From a checkpoint of a small text-conditioned image diffusion model.
Model: 17.5M parameters, 32-pixel images, arch unet, text encoder width 384, text encoder layers 7, text encoder norm layernorm, text encoder activation gelu, text encoder moe expert_choice, text encoder num experts 8, norm layernorm, activation silu, widths [48, 96, 96].
Training: soap at rate 0.00096, 12400 steps, batches of 128.
Rows from block 2 of the denoiser, named by matrix and row number. Rows with one number belong to one attention dimension. Each number is 128 + 32 x the weight over its row's rms, rounded and kept within 0 to 255. All counts start at 0. Numbers have three digits each. After the name is the row's rms in percent of the matrix's.
# q: cross-attention query (model.enc.1.1.cross_attn.q.weight, 96x96), inputs 48-95
# k: cross-attention key (model.enc.1.1.cross_attn.k.weight, 96x384), inputs 48-95
q.0 115:099079096113075082146119185085143082096108134190121160138075083100168139076114139129149120138118149133162138095143132114145144105080110143156183
q.1 092:154144075100057190080163133118204143089169139093073119142104127116146129146123131097134125138120139137142109173093144118155167158108154100079129
q.2 095:204180148119171167057137098148124179112129134126139082134141144133151039142127103168111136133127141112114094153090096179126125147182176109093122
q.3 084:136145086134078141130098177061122152083110130106103133105126132148163110107081078144151144116132168106107125153102138128091184131160201078101192
q.4 103:188142134093168093106130130167093133150164121080101126166108141125110132121152110214111175150104140108159177131101140103144126141112129124104125
q.5 068:120073195114179099181146141136079119131100127167132170133122086133094147088095128113123124148068087148171165068146149119127125129090136169159206
q.6 099:157211137104138149086168094162077140120177128123118091157145179112067120166168143137118096110146128094098155168080126150132132183140090185079085
q.7 073:068149144130142120121077101118079068135128108109195122145104143141111123148064079149171111149157160102143150126202160203080165114142173137126160
q.8 091:134170155087102114080148123128112089124177092141088128099148127135089134163146114149112097110131096089119144189061117137112112168132096114159082
q.9 093:211127149093121116094168111107166101101107148152125136137138146127100088157180054144093130111074156113118120130149145170208078186090114140119110
q.10 084:109133122099214136196138156147162114175108121131104178091158132153140180125107112153079100144163121181214147118201126125138092110157126136083123
q.11 101:096130155169109129157053099139160117149119096160121104136085175119167176125102083160142134108128166125112113111152177116141062098134136117083152
q.12 089:069088151119068141153110180084136073136116171116147145101131055104088106131143148119101133135087159108149102097203068130143116154112168116086187
q.13 165:166176160094200115104148086142134131166177110144125093139108107109107076146162121161105094131177113122133123151065101139116093146192055133119054
q.14 132:081113101068173096150118067137086179128198117131086143120153170139148053156156153123123093091125138153131129188110142130160105124145119149082063
q.15 098:046189117140044122157104155123120152112123125134134107059173111117080096128123105090159109092128113086078117085073136132084154140164168118122133
q.16 097:111089098134092202096127132119161129093135125150171189172156105114157154128131118105104143134117133099111102102177127080102083100091167103143209
q.17 094:151092134136108132147105168140148169115108082120131204142114089138191226108145163122109178099084190111113105121177111115128158080113135066104100
q.18 106:129072161132119115138100152079233095122125132148109168079171059144156116133117110157127121132147122145155122143188102108151070137135121126223186
q.19 125:120123052141120128172057158089069081106052109128142137123119118129150101115101142076142120098128156165183158079201170150108153077105138111088118
q.20 099:121107122062136130171077188072116128090096121113131117111172148125140111086104126135100082154147151120140102117149151127055131129112190140152170
q.21 086:129128142131124092242121144136160121135092144104170089100127179116144161098102108136122156131114113120154155090119147111136125091184140139131219
q.22 090:159141161099186094167189085181084136149157145145117091122106185128132111118167150143118145096136091133130145123093105136172118155184083174069085
q.23 105:223150140126114180077136121125133159082148127100095136103145164086070074162137150139129094133104143087093091162089126172143152199150150119099153
q.24 079:132118124123167112133154139178152147165164149163156134149125188093165138156130108195127157082176119142104116154105193118081132114188122152072088
q.25 145:044089148107163076183126114137168120172137144129164170118074153149114190111111091130145146103148168160137109116134145161144073156146144155099149
q.26 103:158126161139081120106159126182151100104063138156119097142115113124112111128132220111050091137134134152134111149176092119123106149143173123209185
q.27 107:205118149161224097148113210108092121121117104166114168149138166132120138065109173096092132135130140151132094132168177131086136086174126114154149
q.28 098:112120097176151107152079163132127137088111078107155146124088132128201052072106190138151143138109158115134135105106165165086131106163173099089086
q.29 112:092121138134088159116182111137060098162153195146168090164149150075095156135153131147155146141170127167152148062116125109135132126092114106212098
q.30 123:196129087164115132101161131096211108116157120140102132122151058149102117125123174131138095144116107145143087168100160141160144108188114122103143
q.31 117:192086178092135127139189151117121158136146112153167126107123117161141168111145107161151120126074137114140114138152096070123127158119080158140135
q.32 210:137105073152063149134064172136097096093066155145131125137124135139164126145062130130118166117102118171173171079120166091097145134150169085104165
q.33 140:162182192121136140095117158135121184143169119080093114078117168104127114075152151099110085164134175099091123138174151102159131085144176121113167
q.34 078:109147112131152145086090128085103138116121152145117140172187168144130142148100124124130112146174136176140137102122129069140187111151168077081122
q.35 090:082154119142111163110092163140123132111127137096110106113158084124141161093118121092124083143139125153107109104185152097151161066148159049117156
q.36 111:075056095152064074135111084138154093137134127166131097110123150131138132149137138125112210046076125099119157100123144135119074163097104152155158
q.37 085:055081105191160119116080147174104116125100120135151098148137085102132170103117112141148151173154176172158090084189174126116176104121188129140163
q.38 099:121145173119152151154109165140110104128109135122151117185099092099152131140052156109108135125116144162119063088083131093149180124088138137106114
q.39 097:126084152153181149086137143125123147140126167130146161145117134100147181115179077120150136144144105099099141158122108117114075121123120127096151
q.40 102:109159120130182124148152112144151154136081151084133145198135121112101112138089224164135068163123117137174114097082126116154133108105141118099128
q.41 075:143111059138081162155113163133102110122066126146162113158171149154139166188093144161072177098108101094189144149133108121139153197149172131148123
q.42 091:095101150108109113145105121165068107114203138177129100134164075153148156102093032118103140140144109107072111086189147140105137120129187146135114
q.43 110:042084082159059153100069172157122143125093185117143109185152156121164174162081128121156161117104099123151171062149124078116146154137188092109146
q.44 097:154125112151128198104127151127149160079113140112136099068178169135128107107127122152151108139122097134149115108145138138129168135180182044195100
q.45 090:152107107173065070139151121099146097109112109094139134097168119133166184172097081059158152069102126113118181151167111097130147143155118148060124
q.46 113:068187133140138166102102159139096173111093174090120118145133144128164142096099093124158054148128092151166125105159146086134193096143181066057138
q.47 126:093078108142081127158092175096124115126110157130158122143130100149209207119080121092108158093091142162162144110211142111109154117113163099130201
q.48 093:200096064156208130103144118137158179121084182092144092145136061124110139133149103177139106151141120093134107162136144169156095121155101149188157
q.49 074:083164131113131123151199130097186116138156114176136087098130150144078104157128172220154143126124133112151110159060076171136097104120072208165108
q.50 158:155119136135058185149114190074121130096102115162172178073156136154147142111117088130172114136161140170139121136199157132113156070143157093095150
q.51 108:148056128125091078162098110122102090114110118141160152138100098117193147150124038104118154078114164145101178141113161084082100144101167141105130
q.52 075:038177138098193117106161114104167133153144133119085136175078090111099122134206218109132070155135138097081123178084073160121094111127101114098122
q.53 097:071107176090090130121126106147098096134134077197167103065109156147140072096136001132086150133150128102124146126097162126103103118126112155154091
q.54 087:144153119130202153145102127117145116154139144163118141133108089136136134052069105125162088127164162141128094105193180121150137086120149113142190
q.55 114:147102096127064157127135096113098110117084086159129200087161223157143150138140076139158163095126116097108150153165106147106099162148103101141082
q.56 094:079124095163176142132119110118146140132103184132113125154115122108056079109128104117166091146094150139095115095109171142131092149116085111036154
q.57 083:182095133149171148119126117199111133136123161104121086098151109135157102126107122088101154083072094121090126065159106085130129150158082154101102
q.58 050:051124111119084116151120050144149107111164149160114095152161149103149103134113108063078142100115104094120176100090091093129086161102110092168134
q.59 103:168053124102151131146140118156132091153146123169139099094132160141176092122150119151122200093070133111109143142135141165112108182138117144202126
q.60 093:164130112139073085105105153128126104151113126153135171162130105102129110188101134119098153127116137114103139113062057073128122119102112151069083
q.61 087:195154199130145152142146126114172121147159099119140129139101118127160092097107186130156101142138155140116116117138155134144149073058089151104166
q.62 086:113112094134142109155141086135127101158128103176139105152093182155055098127153153172127154125148139046107111152057124163101076151111129162114105
q.63 130:158065123120145084127132091148130100154123115157097104110156124125192111122188146124102153070080133092127171128087122174099072177127103142172129
q.64 075:121085138121144133099136128117135175138139131084095138115150118104116097098140173205102117162147084173185098103168126130155140115113185068124148
q.65 081:161164155134109148167147118169126124110139139176176143099102194139093118133099089171190160075105184080087176147119179160117128088092154157122109
q.66 078:114235105108176167176126101147134133125156143127126103127123192131091104131161102111174114120130151100093104135043089138142078143136092195149077
q.67 136:147143136116038108161152133139130122114145147134114166162094194138087090115124100171108095176092113049128106194052102203167112118080139186130136
q.68 090:106195104092156153123163101137123066103161127101098095101131161090072110161165122076155110151107184111082100147108069141117125122119076161192060
q.69 095:143094168137061118123101111138106111121116131174162087160094093144107130115127075100103207039100164135169140107164134102091131154135165112094130
q.70 120:141157117105164112103147079155131114115188127111151098153151166091104075150174135157171129134158110111117112120046101145135093144163093147166087
q.71 062:040132159183103093065074148110156130157130163141158138068147127129138116064096124115135087082160117150134152116195161140150180077106095082095149
q.72 081:207178159104126193211207088153171144097112175122118130075115176190095154107141088149174122119130187135122127146169146174114136099113121164153081
q.73 120:125147117154121150102125084139092123115069101194161111126153130167138119160109099141168186085117187134108162125124171127115121111110166103147115
q.74 086:187162117141206097098120130148134127154203085154134088150115125143130104144174143149127092119143131110068115144085101142106068149114106158202087
q.75 074:139174097105141136144093126140163134164108152139123136096121078144100150122169125133158090171099126148164152102139084073160191134120148124125147
q.76 079:122106137131041093143099145104116093132118116113123110154125107087204132134118154136091154083113124160189134129183133071144162126180172098109168
q.77 086:145166043100224121159111136146126111145154125157133118154120183151112197113146134097158132134113206106106127124076106098103132112102154157115113
q.78 083:093123111136148133087137118106139110100152153044114167079200130073135108125145125181136064185144087197118089111138148122112153160145073081148083
q.79 109:147145129090119100101132135162170120144154121130112144219071131107119104161139170126102130141106130131109133189085120098190081165134111205085151
q.80 049:106137168076087150083137125156132183131146092121113147162142148117179092098122118187080072193167114156151123109144155145160126107080144149082123
q.81 070:141211123091115149171115126132164132115137149116157086085083118151109163077180117115167091143101193121139108155162127149105168109086094116153116
q.82 079:131161197135084156111116109140159155169141133222103140139080133169104142131116080086092182063102131086141168165100075136175089104159111169053135
q.83 109:147093148167061107130116159076100125136099108116108148153124103144087156124119101134133165102153113132154134066111133102104187094124144053075167
q.84 125:080095133117118108151124132096170150097093135088139171077146050149159151110118183134141097152142112167168126093199162120108183091116159044149155
q.85 065:120154138092150200125158122099074134081111143176112157070135217161133169095139085130147166135107157105092148095143073184106162147119131144152072
q.86 087:162098172177131104133141093068083112130095128154163176137181110131162189162129087157118168132099070157101177131123088122110125182131137128137156
q.87 118:047091156143118090057112141118089130138184125115109111138137063097162081149154168123101077149143060140144112125138110090128165142129120110123165
q.88 074:202144196116129145126167143110150179123095162148096145143144156099151101101109140111121080137127150113151132162162151179115132065104150086102129
q.89 095:180057178197165109099114127104094133107117086169146142184162106164164125118060060149111190128124147165107171130126188188117111115113170132078126
q.90 066:144195127097200179200101147093136084122124120105129107112109130173098125129151142123150087146086125119129135120163100118168141135159116123208138
q.91 080:184179113154199093086098109167097154175167111094129100114118168085148105121142167153158109109163076139091144135105102125170115141197087108132140
q.92 059:098108104150092128156112135139097039132138117148138092176158064108175152139117118165120170134131179169143114064125164085066101160119136177160087
q.93 113:151158128109189108119156136133108106124212161063103159104151186106144086120179124189121118147115110099159099120076118118135134168168118160175062
q.94 099:117116100167131135079121072112130076123133135196156082132158155117181138170139106168132190069136148127051156132099145126108110178171122134121094
q.95 050:111115102067183122083110107121097128104177084128074095155134193152090168098129121127118104093126137072079120106047079157143088122135087203133088
k.0 096:131155142055155152178130160159049086152133136102127119160079153086114125107144098066060111202116124130124145087129112085149065153128101061106141
k.1 095:103181141158106222156137073165146139158099206136096101125143100124157119099133132144124103130121142130139095127152168113122085097111080159127119
k.2 102:141125105097109078131160085135184182119144124203130119114145079145115115139122151134139133164145122123133118157103103127108176116131097158098127
k.3 096:090135128161156162155125175124112101149129101146162125190079078108175098143152140117145125134106117113136098146083155094147134152117170146186124
k.4 125:121165145248124099106120182112151127141116129134145164146124163119105137144133149130116214180146154132138156157108119134176170114119080150156157
k.5 080:120103099091137109131177107165066173164094152140170124094125126101123143125122126122103153085134156181111102097102133131150120178137144028105159
k.6 103:122137090017116057139133131138183101105131133169096131132131125140094137089149134193146220124133143098097100139108114136127144101122111147140126
k.7 102:129133123036114140141122135108090098099159060111058119136090173132131129103099111100155148118103130145095130146161055152096112115106118192094141
k.8 099:127161134034094025134097117121123111131079138160117114110129156120096131126120118212111131113146137114142123153132093151140176111149117162130147
k.9 084:162116102148127157164134126113105148138077169183127119071139073136112103122150098149151170134163129154110136134106211115122112077111210101109139
k.10 079:140149139095114173109097188128171139111112130115196133124163179118123116144123150150122128118153172168086154112114123130112097184141069161146124
k.11 121:158095188217119060143136114126110133116120144115168145105127139106158144125124137118135121164138130086091096149096193063116127153121111131146094
k.12 083:167088184196149146168163078120067102148128170114200145126156090127127150152162098095154139104179141123095132108133141096119110150142140127104132
k.13 142:156125166073105066132118170109145086141092079153152140102151161139140149108104107163128084126068108102139156101104161137155144095101092120122156
k.14 152:151126155062135083139140153082145142139122106091109151158202118157140118138132130090123153176133117103125155185105181125136133124113078130132101
k.15 081:141095118124118133062097184132185105109115147184145121137065139097120085107144128165126194140113133155120159135085126119124079143142105174161105
k.16 086:174121127010105131153144140185157143093190191110133118145031081163182133113142149088174126137127068151150148175145126154115089111130091114139099
k.17 094:139101161132108128063143094161128118125092105115173149151130100137160112133120150131095123161159099125115154156116128095113094120093074099178104
k.18 092:113087146210125209142138061150038109123138135108120148115114095152158083125154101131092138125177140158127164061138130102143114105126111093127148
k.19 109:121138123077136246136118159077119144102135189072152155184142178134154133143134097085145090163124159149135094133173167105095155099121055152110102
k.20 077:141084141061116145155136125218110127141113131156156117105111159090165114100115143115140078078125113152163120123124124152217092152107157149087104
k.21 114:126142137067165133124140153142087116097109120105099132177161151126168160135169130099118130149148148129147102084148130146173138167129164127100099
k.22 080:101085087133130138080132177108127148118103124083119120125156187156058120159073110175123127131123117084143130090144121148106144119138133112159123
k.23 100:114157114011107124157164153136189111108118121159156137124145129143100091116134113190126087099132120140138134222100137092141163067122156180030177
k.24 099:150119150163129101130124080104133118130080150150195110128154087091149136152091101155121168110086121131158146090119151138109122117102117188129186
k.25 164:131145119000127083154088058117131116124115126113055138141177076138150135135120089112132136170116127145164145128128186135137116053131129153139119
k.26 099:146141104143143176144097179124107132128126177122104156104138087096106122101114141166107172135166109152121143146140118109124148140113117126132148
k.27 141:131142151152122110146139086120108136120107135134106130137120082108110158106119142119123190155122137146125087152142113099163116103113176141124131
k.28 078:118140136180148119121142123083135107139148169112151083153113120119132140122128149110101134080103153144124053122125118107160140125131169135117076
k.29 091:117050115168135114133129171105109128135101069130066070128107144109143129095112076126101147173141111116144147131098142179105139088121121102157163
k.30 166:114119113036087178146094174144108140148125140132129125100075168107113128118130095155116126127156114117137108084198168112141132192158126114130104
k.31 120:113128139156148136145119201121156121113159139136154158157116106143108117100149101092147066155136160150163093163126135102138100087135156118129153
k.32 164:128166124201157185139139098200102129145183170097140136148066086135187088155179153075137108115150128147103109100101118115129079174135158113131138
k.33 107:099113131151138115113153109094158140068167104124093116088111121123124087155106098141180123038097127109089067134124132079127204086169123203100127
k.34 073:132103139176114089105122109123144101134092106129126135121172178129096092114146089166123121159083100162132173188150092162128194112079114097159133
k.35 148:137167133108130183118102146134103120129179155065172135127118109092114127157133114117138116127117071113074128176131147129125074138133145118138070
k.36 094:093166135162146129109146141155154145103129135204119115139173144083182119153085124135099148119163103149131069127161112099151131146126177119143101
k.37 107:135143147132142156153101169148154106204094144125176083074077141118131090168162090156143117175130136154143196080136092191161090157125162129142118
k.38 089:142159149089138104085140148146118153089054129103111160150133140120131114114121095128132131147131127130051117158205129181100169126115118147124121
k.39 135:169111134103110142112156086144106159130108147133110165128175136137128113120107132176127172041130123135120090124117120028168160128152100113109232
k.40 086:084137141068122108092124099068165103101090077130106136140126164123085141097084048163142169154093125138168152189104086188104141047130091132138145
k.41 088:112212124133132109152076126118095129103128144191087117075150080136107155151111130166137229175160097143121104197133101130179168138138135160121137
k.42 111:071160154079165114156133144142134078204156163151136134102109140120165092150111164086118105069119162147090161175154113100138154173129141144121129
k.43 088:122123154144149106156101069151157108127132079156100141090119149119115160172082219172148091106157129150129052182097096147130128197132156123158177
k.44 137:117118095150125086122124126140091095050155128144151124080168184143113188150086162106107173148144172142157018164136188140154110138108130059096118
k.45 096:124144110100103130070144122174156116101115150137172105161081144163126125128130132052108088100143154109125173164130108115164126131142141108111065
k.46 100:116114132219084090130111058089146156111162061141135087148059164090138119096105082094175145106132147129118192127144101131155133115123120186089132
k.47 111:066141131218123174175093095157140126116135168113146132136119102075122147138133138083106112140143183130122120126098111083126089184132156085114081
k.48 094:157087138080111099099160079094143120064131123143152084069119166148117118141078152140101097123128114105081070251142106147169162190123139102134133
k.49 072:145118123128093111120131158116137135121134145107158163173137113114138154112145090162129134138126079129116153067142125141097117057133125128107139
k.50 131:123144141135118172145135071138065138104157189121153124133087128153133120128124183079128089106121138109158092201137145073193099186137127112158123
k.51 140:131150125060123202089126108142072129063196131153105183135158146137141107140174120145150086119120117145113122142163123151153131163136121109134108
k.52 084:152097097140122080137154116075105126103116122101133102122125144156129140128148134106147129109074130121073098212089233169114217116140129153115120
k.53 094:152114117110115181114069166124125091177131149138086168127100136092123095130120114072154127117108147121119069150106152155130126178133108101122088
k.54 090:154130106099111096115183146096115156097142096104136101146102171131117200141145121095164107086126122127083218239173124151126138118134095100113133
k.55 087:099174128151139154137164179167167049140148150176113174134132092176164111126116219105093140137163119151134191154078082113141188182105130150133100
k.56 129:082198103096107160130138160126141133128150133113139106109037139123090108136086149121152112171088133102117146160154108168074103119109154131118103
k.57 076:118133110146120149148140135177157094166112181172182145134053182143084109127126140114125061145166159128118121139133083139146121111142151133110176
k.58 074:088142146123115070133136046171119091104116139183168152121159168132135104073180137117126146172151114135153103147077126142103142161128138148143095
k.59 083:110155102144122128133131092183112104127124172136111164136087129141170157095104137141119140170164126152140099125091094101101128176125196117114119
k.60 104:164129145152123089104150093100120123061127149110124220115145139155128103116102077115111075158125122130115181136082160171117159119101145193125119
k.61 111:145146124126087149082149136116090162146104105144166081186119101119146121080151129104130153141091176106154113091151112168082130101116148176126102
k.62 074:133102163061157126176097136095110168112144161075133100097182120099113151126114115161152184112064077127134168073153139108133042129142129116096107
k.63 127:155090108184114125119161163153138117105176149150142133100167118138146102138130174120133121113149127126148125211095157133145116151129142107137108
k.64 069:074145129158109148139133077165079159182210124113069140155060136146128118173123154109157112102163117140130128193162161068143076158122145158161131
k.65 081:139114116097161174133179104107146190141110116137078148125128128139171157136107134179146174127143158148153074118141086115101158107091122120096115
k.66 077:137144099103100131137168060118179079117112141159113102142172126150131098117138128159084161122059095146105061108075106145099205163131129135087146
k.67 106:138125117076112101095151162089174187132116098151134113142215124117116138095125060153124141183076122102114141100134145185108187049104118163125168
k.68 079:147125141145095141135102136018197114182124087092132074097167154149116115149114128154134121144063078122149112097160142195112195089160076116102159
k.69 087:140117111202183167122109124178073117129105173069173157160104105128173086135115092072147120142222136131116135115117129095141054145126148131152095
k.70 126:126152098065091061156145099061191129124083110121109136079202123130065118143121128172114150130044112080133156109140135145120196043137092150113159
k.71 068:131102149129202145137105180115162145130133150071137153142060102152115205166172135097158094145159132121127171153136135130143118143102102135143092
k.72 078:129123174105161167078093175034067116179232180110106098091133186129157131106120154134120122169109126120112116141114149168130159107106095142092146
k.73 116:167118116080152098144097139149119099134163179132177173104099144128143058108124183076104121023146142136105117146131098108119154127151145151105086
k.74 077:178155087108077052092146163107203135096123067102107097118136141130045147115049091136143077144076101103126159121108168132069132056109083150099123
k.75 087:137146123180186162104096100112094118150208107094116108145137164130077178159100081137110171155100133128119103173168128141128128087106101054150124
k.76 074:121120142134154169148170134152067141121104104159156177219093104114161111117157088106173092149184103138144130080085117129157097188106170136143102
k.77 077:145168108021135107122139158095168150182118109094043150111103089121081155174121137158117082131116077095105133062141130131117166063133062111135095
k.78 085:110157135172103150163121157084149143170152098084169137111174183107118186154100132118139083161123118128123155187163118134142138027148150070119151
k.79 103:102109109114106042121131162102138179094064116164100145142173115139109165101082138169090104137065133123125096122119143154120161114095126181133153
k.80 057:078151127081112117132145217149123109086099159147090136120155090159136095168119180169095132087171134130086136138072135159148161102098134143141120
k.81 068:109134149090104086135065099158124078169130149075095114095109133126091150223102176084150165172071086111135148160134225126141104171157128085143125
k.82 077:130126162196161108101087067160138161105090153152141173202121102115173094113178101122105099108137139154113153055093115143132107144130099136132135
k.83 093:113112162165151158107146120218090068111165194135134181098052119152225127132144177081111126107203145151109151166103094161175095202131140129146115
k.84 099:121153119106138183133136143135070136141131173121133135144044159126182142162173141109139099114210153135117152132137089099185086211130108099177104
k.85 069:125106170204160089094108133090096131152138156152141117141189132185187109109084151113093155146126124110105126092151135129186157149141133102181113
k.86 093:113131151216167138133084140149051111079123166122144152165073117125179068067136107118127147131160159171123107161104056121183080204107205098120112
k.87 107:147146137080062118120136118075136145098090129156138131099082153093090093130120148149099104102116096097107141124107140142136165148134088098078147
k.88 064:165133132148188174128145123117160121125066191118130126117150137165133137130137163125136090125093116119083155140157130104123142168127097078180089
k.89 099:196099127181154138148157023152132126125119133167115136159117138143183125140122110151098117132149147146149031141105157104145106191132130154131114
k.90 062:105132146175094165104133129132136138089129092080133150124166109112113157173150072139110105224170123132215163130214096114075103125167135116148121
k.91 072:123180145150089040139093162144194140054152029147077124112106117113072097133150147132112121115038116133141128225117158106098163115147142112115176
k.92 070:084161075094127152135152099065168127092136102116120091094169104114123143125107109130137147180136136086168134147105164115146155081117132151116191
k.93 109:109115110122075096121173126068180112146153033139097086108175149143074120128065137149123167122085105099149135143076146176088133072123094146091150
k.94 068:138093110208133081158091054109118075142153066128133141157214132133172105091122061185107133153120147126136104073110141137138125112100174179165136
k.95 064:124077110097128071090167077141158098178088098167117132122141113143133103143140123126100114114071144124133187184141153137134148048171092161162165