{
  "arch": "unet",
  "model": "text-conditioned image diffusion model",
  "dataset": "regions of photos with short descriptions (Visual Genome)",
  "train_examples": 203450,
  "image_size": 32,
  "horizontal_flip": true,
  "conditioning": "text",
  "objective": "v",
  "cond_dim": 128,
  "tokenizer": "char",
  "vocab_size": 61,
  "text_encoder_width": 384,
  "text_encoder_layers": 7,
  "text_encoder_norm": "layernorm",
  "text_encoder_norm_position": "pre",
  "text_encoder_activation": "gelu",
  "text_encoder_mlp_ratio": 4,
  "text_encoder_head_dim": 48,
  "text_encoder_fused_qkv": false,
  "text_encoder_bias": "none",
  "text_encoder_qk_norm": false,
  "text_encoder_parallel_block": false,
  "text_encoder_inner_norm": false,
  "text_encoder_moe": "expert_choice",
  "text_encoder_num_experts": 8,
  "text_encoder_moe_every": 2,
  "text_encoder_expert_mlp_ratio": 1,
  "text_encoder_experts_per_token": 2,
  "text_encoder_shared_expert": false,
  "text_encoder_positions": "rope",
  "cond_dropout": 0.1,
  "norm": "layernorm",
  "hidden_act": "silu",
  "widths": [48, 96, 96],
  "blocks_per_level": 1,
  "scale_shift_norm": false,
  "attention": true,
  "upsampling": "transposed_conv",
  "residual_init": "none",
  "optimizer": "soap",
  "beta2": 0.99,
  "learning_rate": 0.00096,
  "beta1": 0.95,
  "shampoo_beta": 0.95,
  "eps": 1e-08,
  "precondition_frequency": 16,
  "max_precond_dim": 1024,
  "one_sided": false,
  "adamw_lr_other_params": 0.0014,
  "max_grad_norm": 1.0,
  "max_steps": 12400,
  "batch_size": 128,
  "epochs": 7.8,
  "lr_schedule": "linear",
  "final_lr_fraction": 0,
  "warmup_steps": 620,
  "weight_decay": 0.2,
  "adamw_weight_decay_other_params": 0
}
Rows from block 6 of the denoiser of a small text-conditioned image diffusion model, named by matrix and row number. Rows with one number belong to one channel. Each number is 128 + 24 x the weight over its row's rms, rounded and kept within 0 to 255. All counts start at 0. Numbers have three digits each.
After each channel's rows are labels from the 100 images, of 14976 (inputs lightly noised), where the channel reaches its highest value: "colour at peak" is the nearest of a few named colours to the mean colour under the peak. Only what is clearly more common there than usual is listed. The data: regions of photos with short descriptions (Visual Genome).
# convs0: first 3x3 conv (model.decb.0.0.convs.0.weight, 96x192x3x3, each kernel summed), inputs 0-95
# convs1: second 3x3 conv (model.decb.0.0.convs.1.weight, 96x96x3x3, transposed, each kernel summed), outputs 0-95

convs0.50:155133140101127122120108119090118130131123115138136127114138134137127110155150134104150103138131123117125104113138096129102156059103107142143116142120135119101127053113114099142098146129114119166143129094094129130138114184122129126120126125140140127137104166122106159131142142108062137122
convs1.50:136159134164095098167110106134113164116119113134146147118132098180128133105104102144139126120103158143117115135093122107131130135150120109142098172136181154107124109129171167132106127149176120117127108117106112122095119156094136167141163114087098141083073137153100109132129155138118079146
colour at peak: black

convs0.10:124149133138123141132109145139170113131149162114204132097073137141124157098130116136133113141129054146129123114126115154131092125156094108104122118080119138109144119128105105146121136139144090102116122131125129114149135133136130129152116141106138132123114151135122131110117162123131147158
convs1.10:105103113146147161136107135117122151151154116115123170126160120101139152154148151147153125133161164162144136129134108105094140133154131114152158101174130077113105116143111161096130105140115118103105167097181135149112166126185135069151155101140098139156129164123139137128113121163098106110
colour at peak: grey

convs0.16:136128134129116114150105112191103155115165092136104101130139125118099137129095129163133140125135162126148103121121170062114140096109138114132119120148129106149115139140134126144120122170134117115123100113105104114096135128108158105126116107180107126166110125131068136104114100110125142110
convs1.16:139163168149105132139114137143112116102102135118115115144155143132166144104094125127099055147062084123137165103143131128114141133129127114114080102174119119110165151122104118132112093154156111108078148120118112115151143141116072143103103120093115136087140126182117128136131131121140139142
colour at peak: black

convs0.53:126087139140164100118126111131113122109207140098169119151120131126162130105132130139133146140104097146120129113086119169105126103122143090127095138091084135131158142127118098147132143162122095136132122109160119150129177115172160132122092124126105137130105098136151159139121125129162126090
convs1.53:082142110141120131141154141086122158138120123125125142111123113069128117127118136142142138120152162134143102081130142114125138078144095111170126130196137101116108084122172131162098132142174110118085148092199096116110129127130119131119147113136162106133123157104122143107133118126128176109
colour at peak: grey

convs0.15:140100112166128107145085159074141131073075102137114103124120119119138099122122126100130112099133174122115122151137111113142145152126155139120140156130162184117108109166133094155107141120154130140141144108098127155159122150113086152130177087156163164170164128141127142139090135116091145177
convs1.15:115101109120156118115146124133119147167149118166126153103099110139160146080139141135151130115107126100146122148122131142144138095147107150133124145173165093095107167103089154137129129165162104131111135111170093162167139124128187100129130138117148087084128097076146147131117082155116130128
colour at peak: black

convs0.23:058128089093086095139088111130122141139172138121143120142101140118142144132135143106081113140138129136126144117135105089105133130141154113188093090127101104124141132134115108110142113105127135150115145141161138138129124118136104148141104118133134150101118120126141092112125104129154123153
convs1.23:147160124161145128123119110158099110122100078162144114131108093125103140125125157168104085106134146153126119137149121087086153134177135116175129126106164109090137144161097100158171107107164114152181156128141143131111153146147102106144122125114151129106118139175155107136142133094127095136
colour at peak: grey

convs0.4:110137120092105061100120137166163112128114138129153125143139141141101159138146157136138151137143172132158127125138130136120164131189089110122111112116137130150105130086123157132142135125148155110131145130168070142084114102083139129109150130100091151123125126122102128122070108127133117132
convs1.4:147134119133158112130147086129118141118125102118150169108146128137170114103141162141132149124159151147157156115095148108121152141132089116092119146114129105115119150127155133138158121133149107139112135135140108153144100097148161146115155103114093184098085178101137175190096095164111090142
colour at peak: grey

convs0.61:121161148115145134109131114161127130135133146166129141143139133138116144134131172122160082129138183143108143116108123140128131112131112148130141141115154130126150137135144148117110147147121144151153154135146127134132121154141123182184141112127128118164139116127145167138147146103080134126
convs1.61:147123094117128138144092098153123122167116121173101129139099118124121117139115128140120215132165111112149166111138161182158151129109160123104104129137107172167107144128063116133156137114140118111114155123141099124117125145154121133152095072152125133132167108119099117130154141132124136091
colour at peak: black

convs0.95:148132125103099122135097129139133150151104152087156141126140149125124129135115106113178132145108087120147101117151125122108155111127123122142136112102121098160097113140130125116150101141152121141181142138137152162134121131144145137167101132137140118161128139123153166180148115089050140106
convs1.95:130112107118112155112099143148132128123120122177149100116080099170163102128098144153119152079100140145107108126120146145098109111121108153122129167126144155127136156141102133092106106119121112136129159116141088103120189141179165072155117108165129142097122148103125147138157119158160103152
colour at peak: black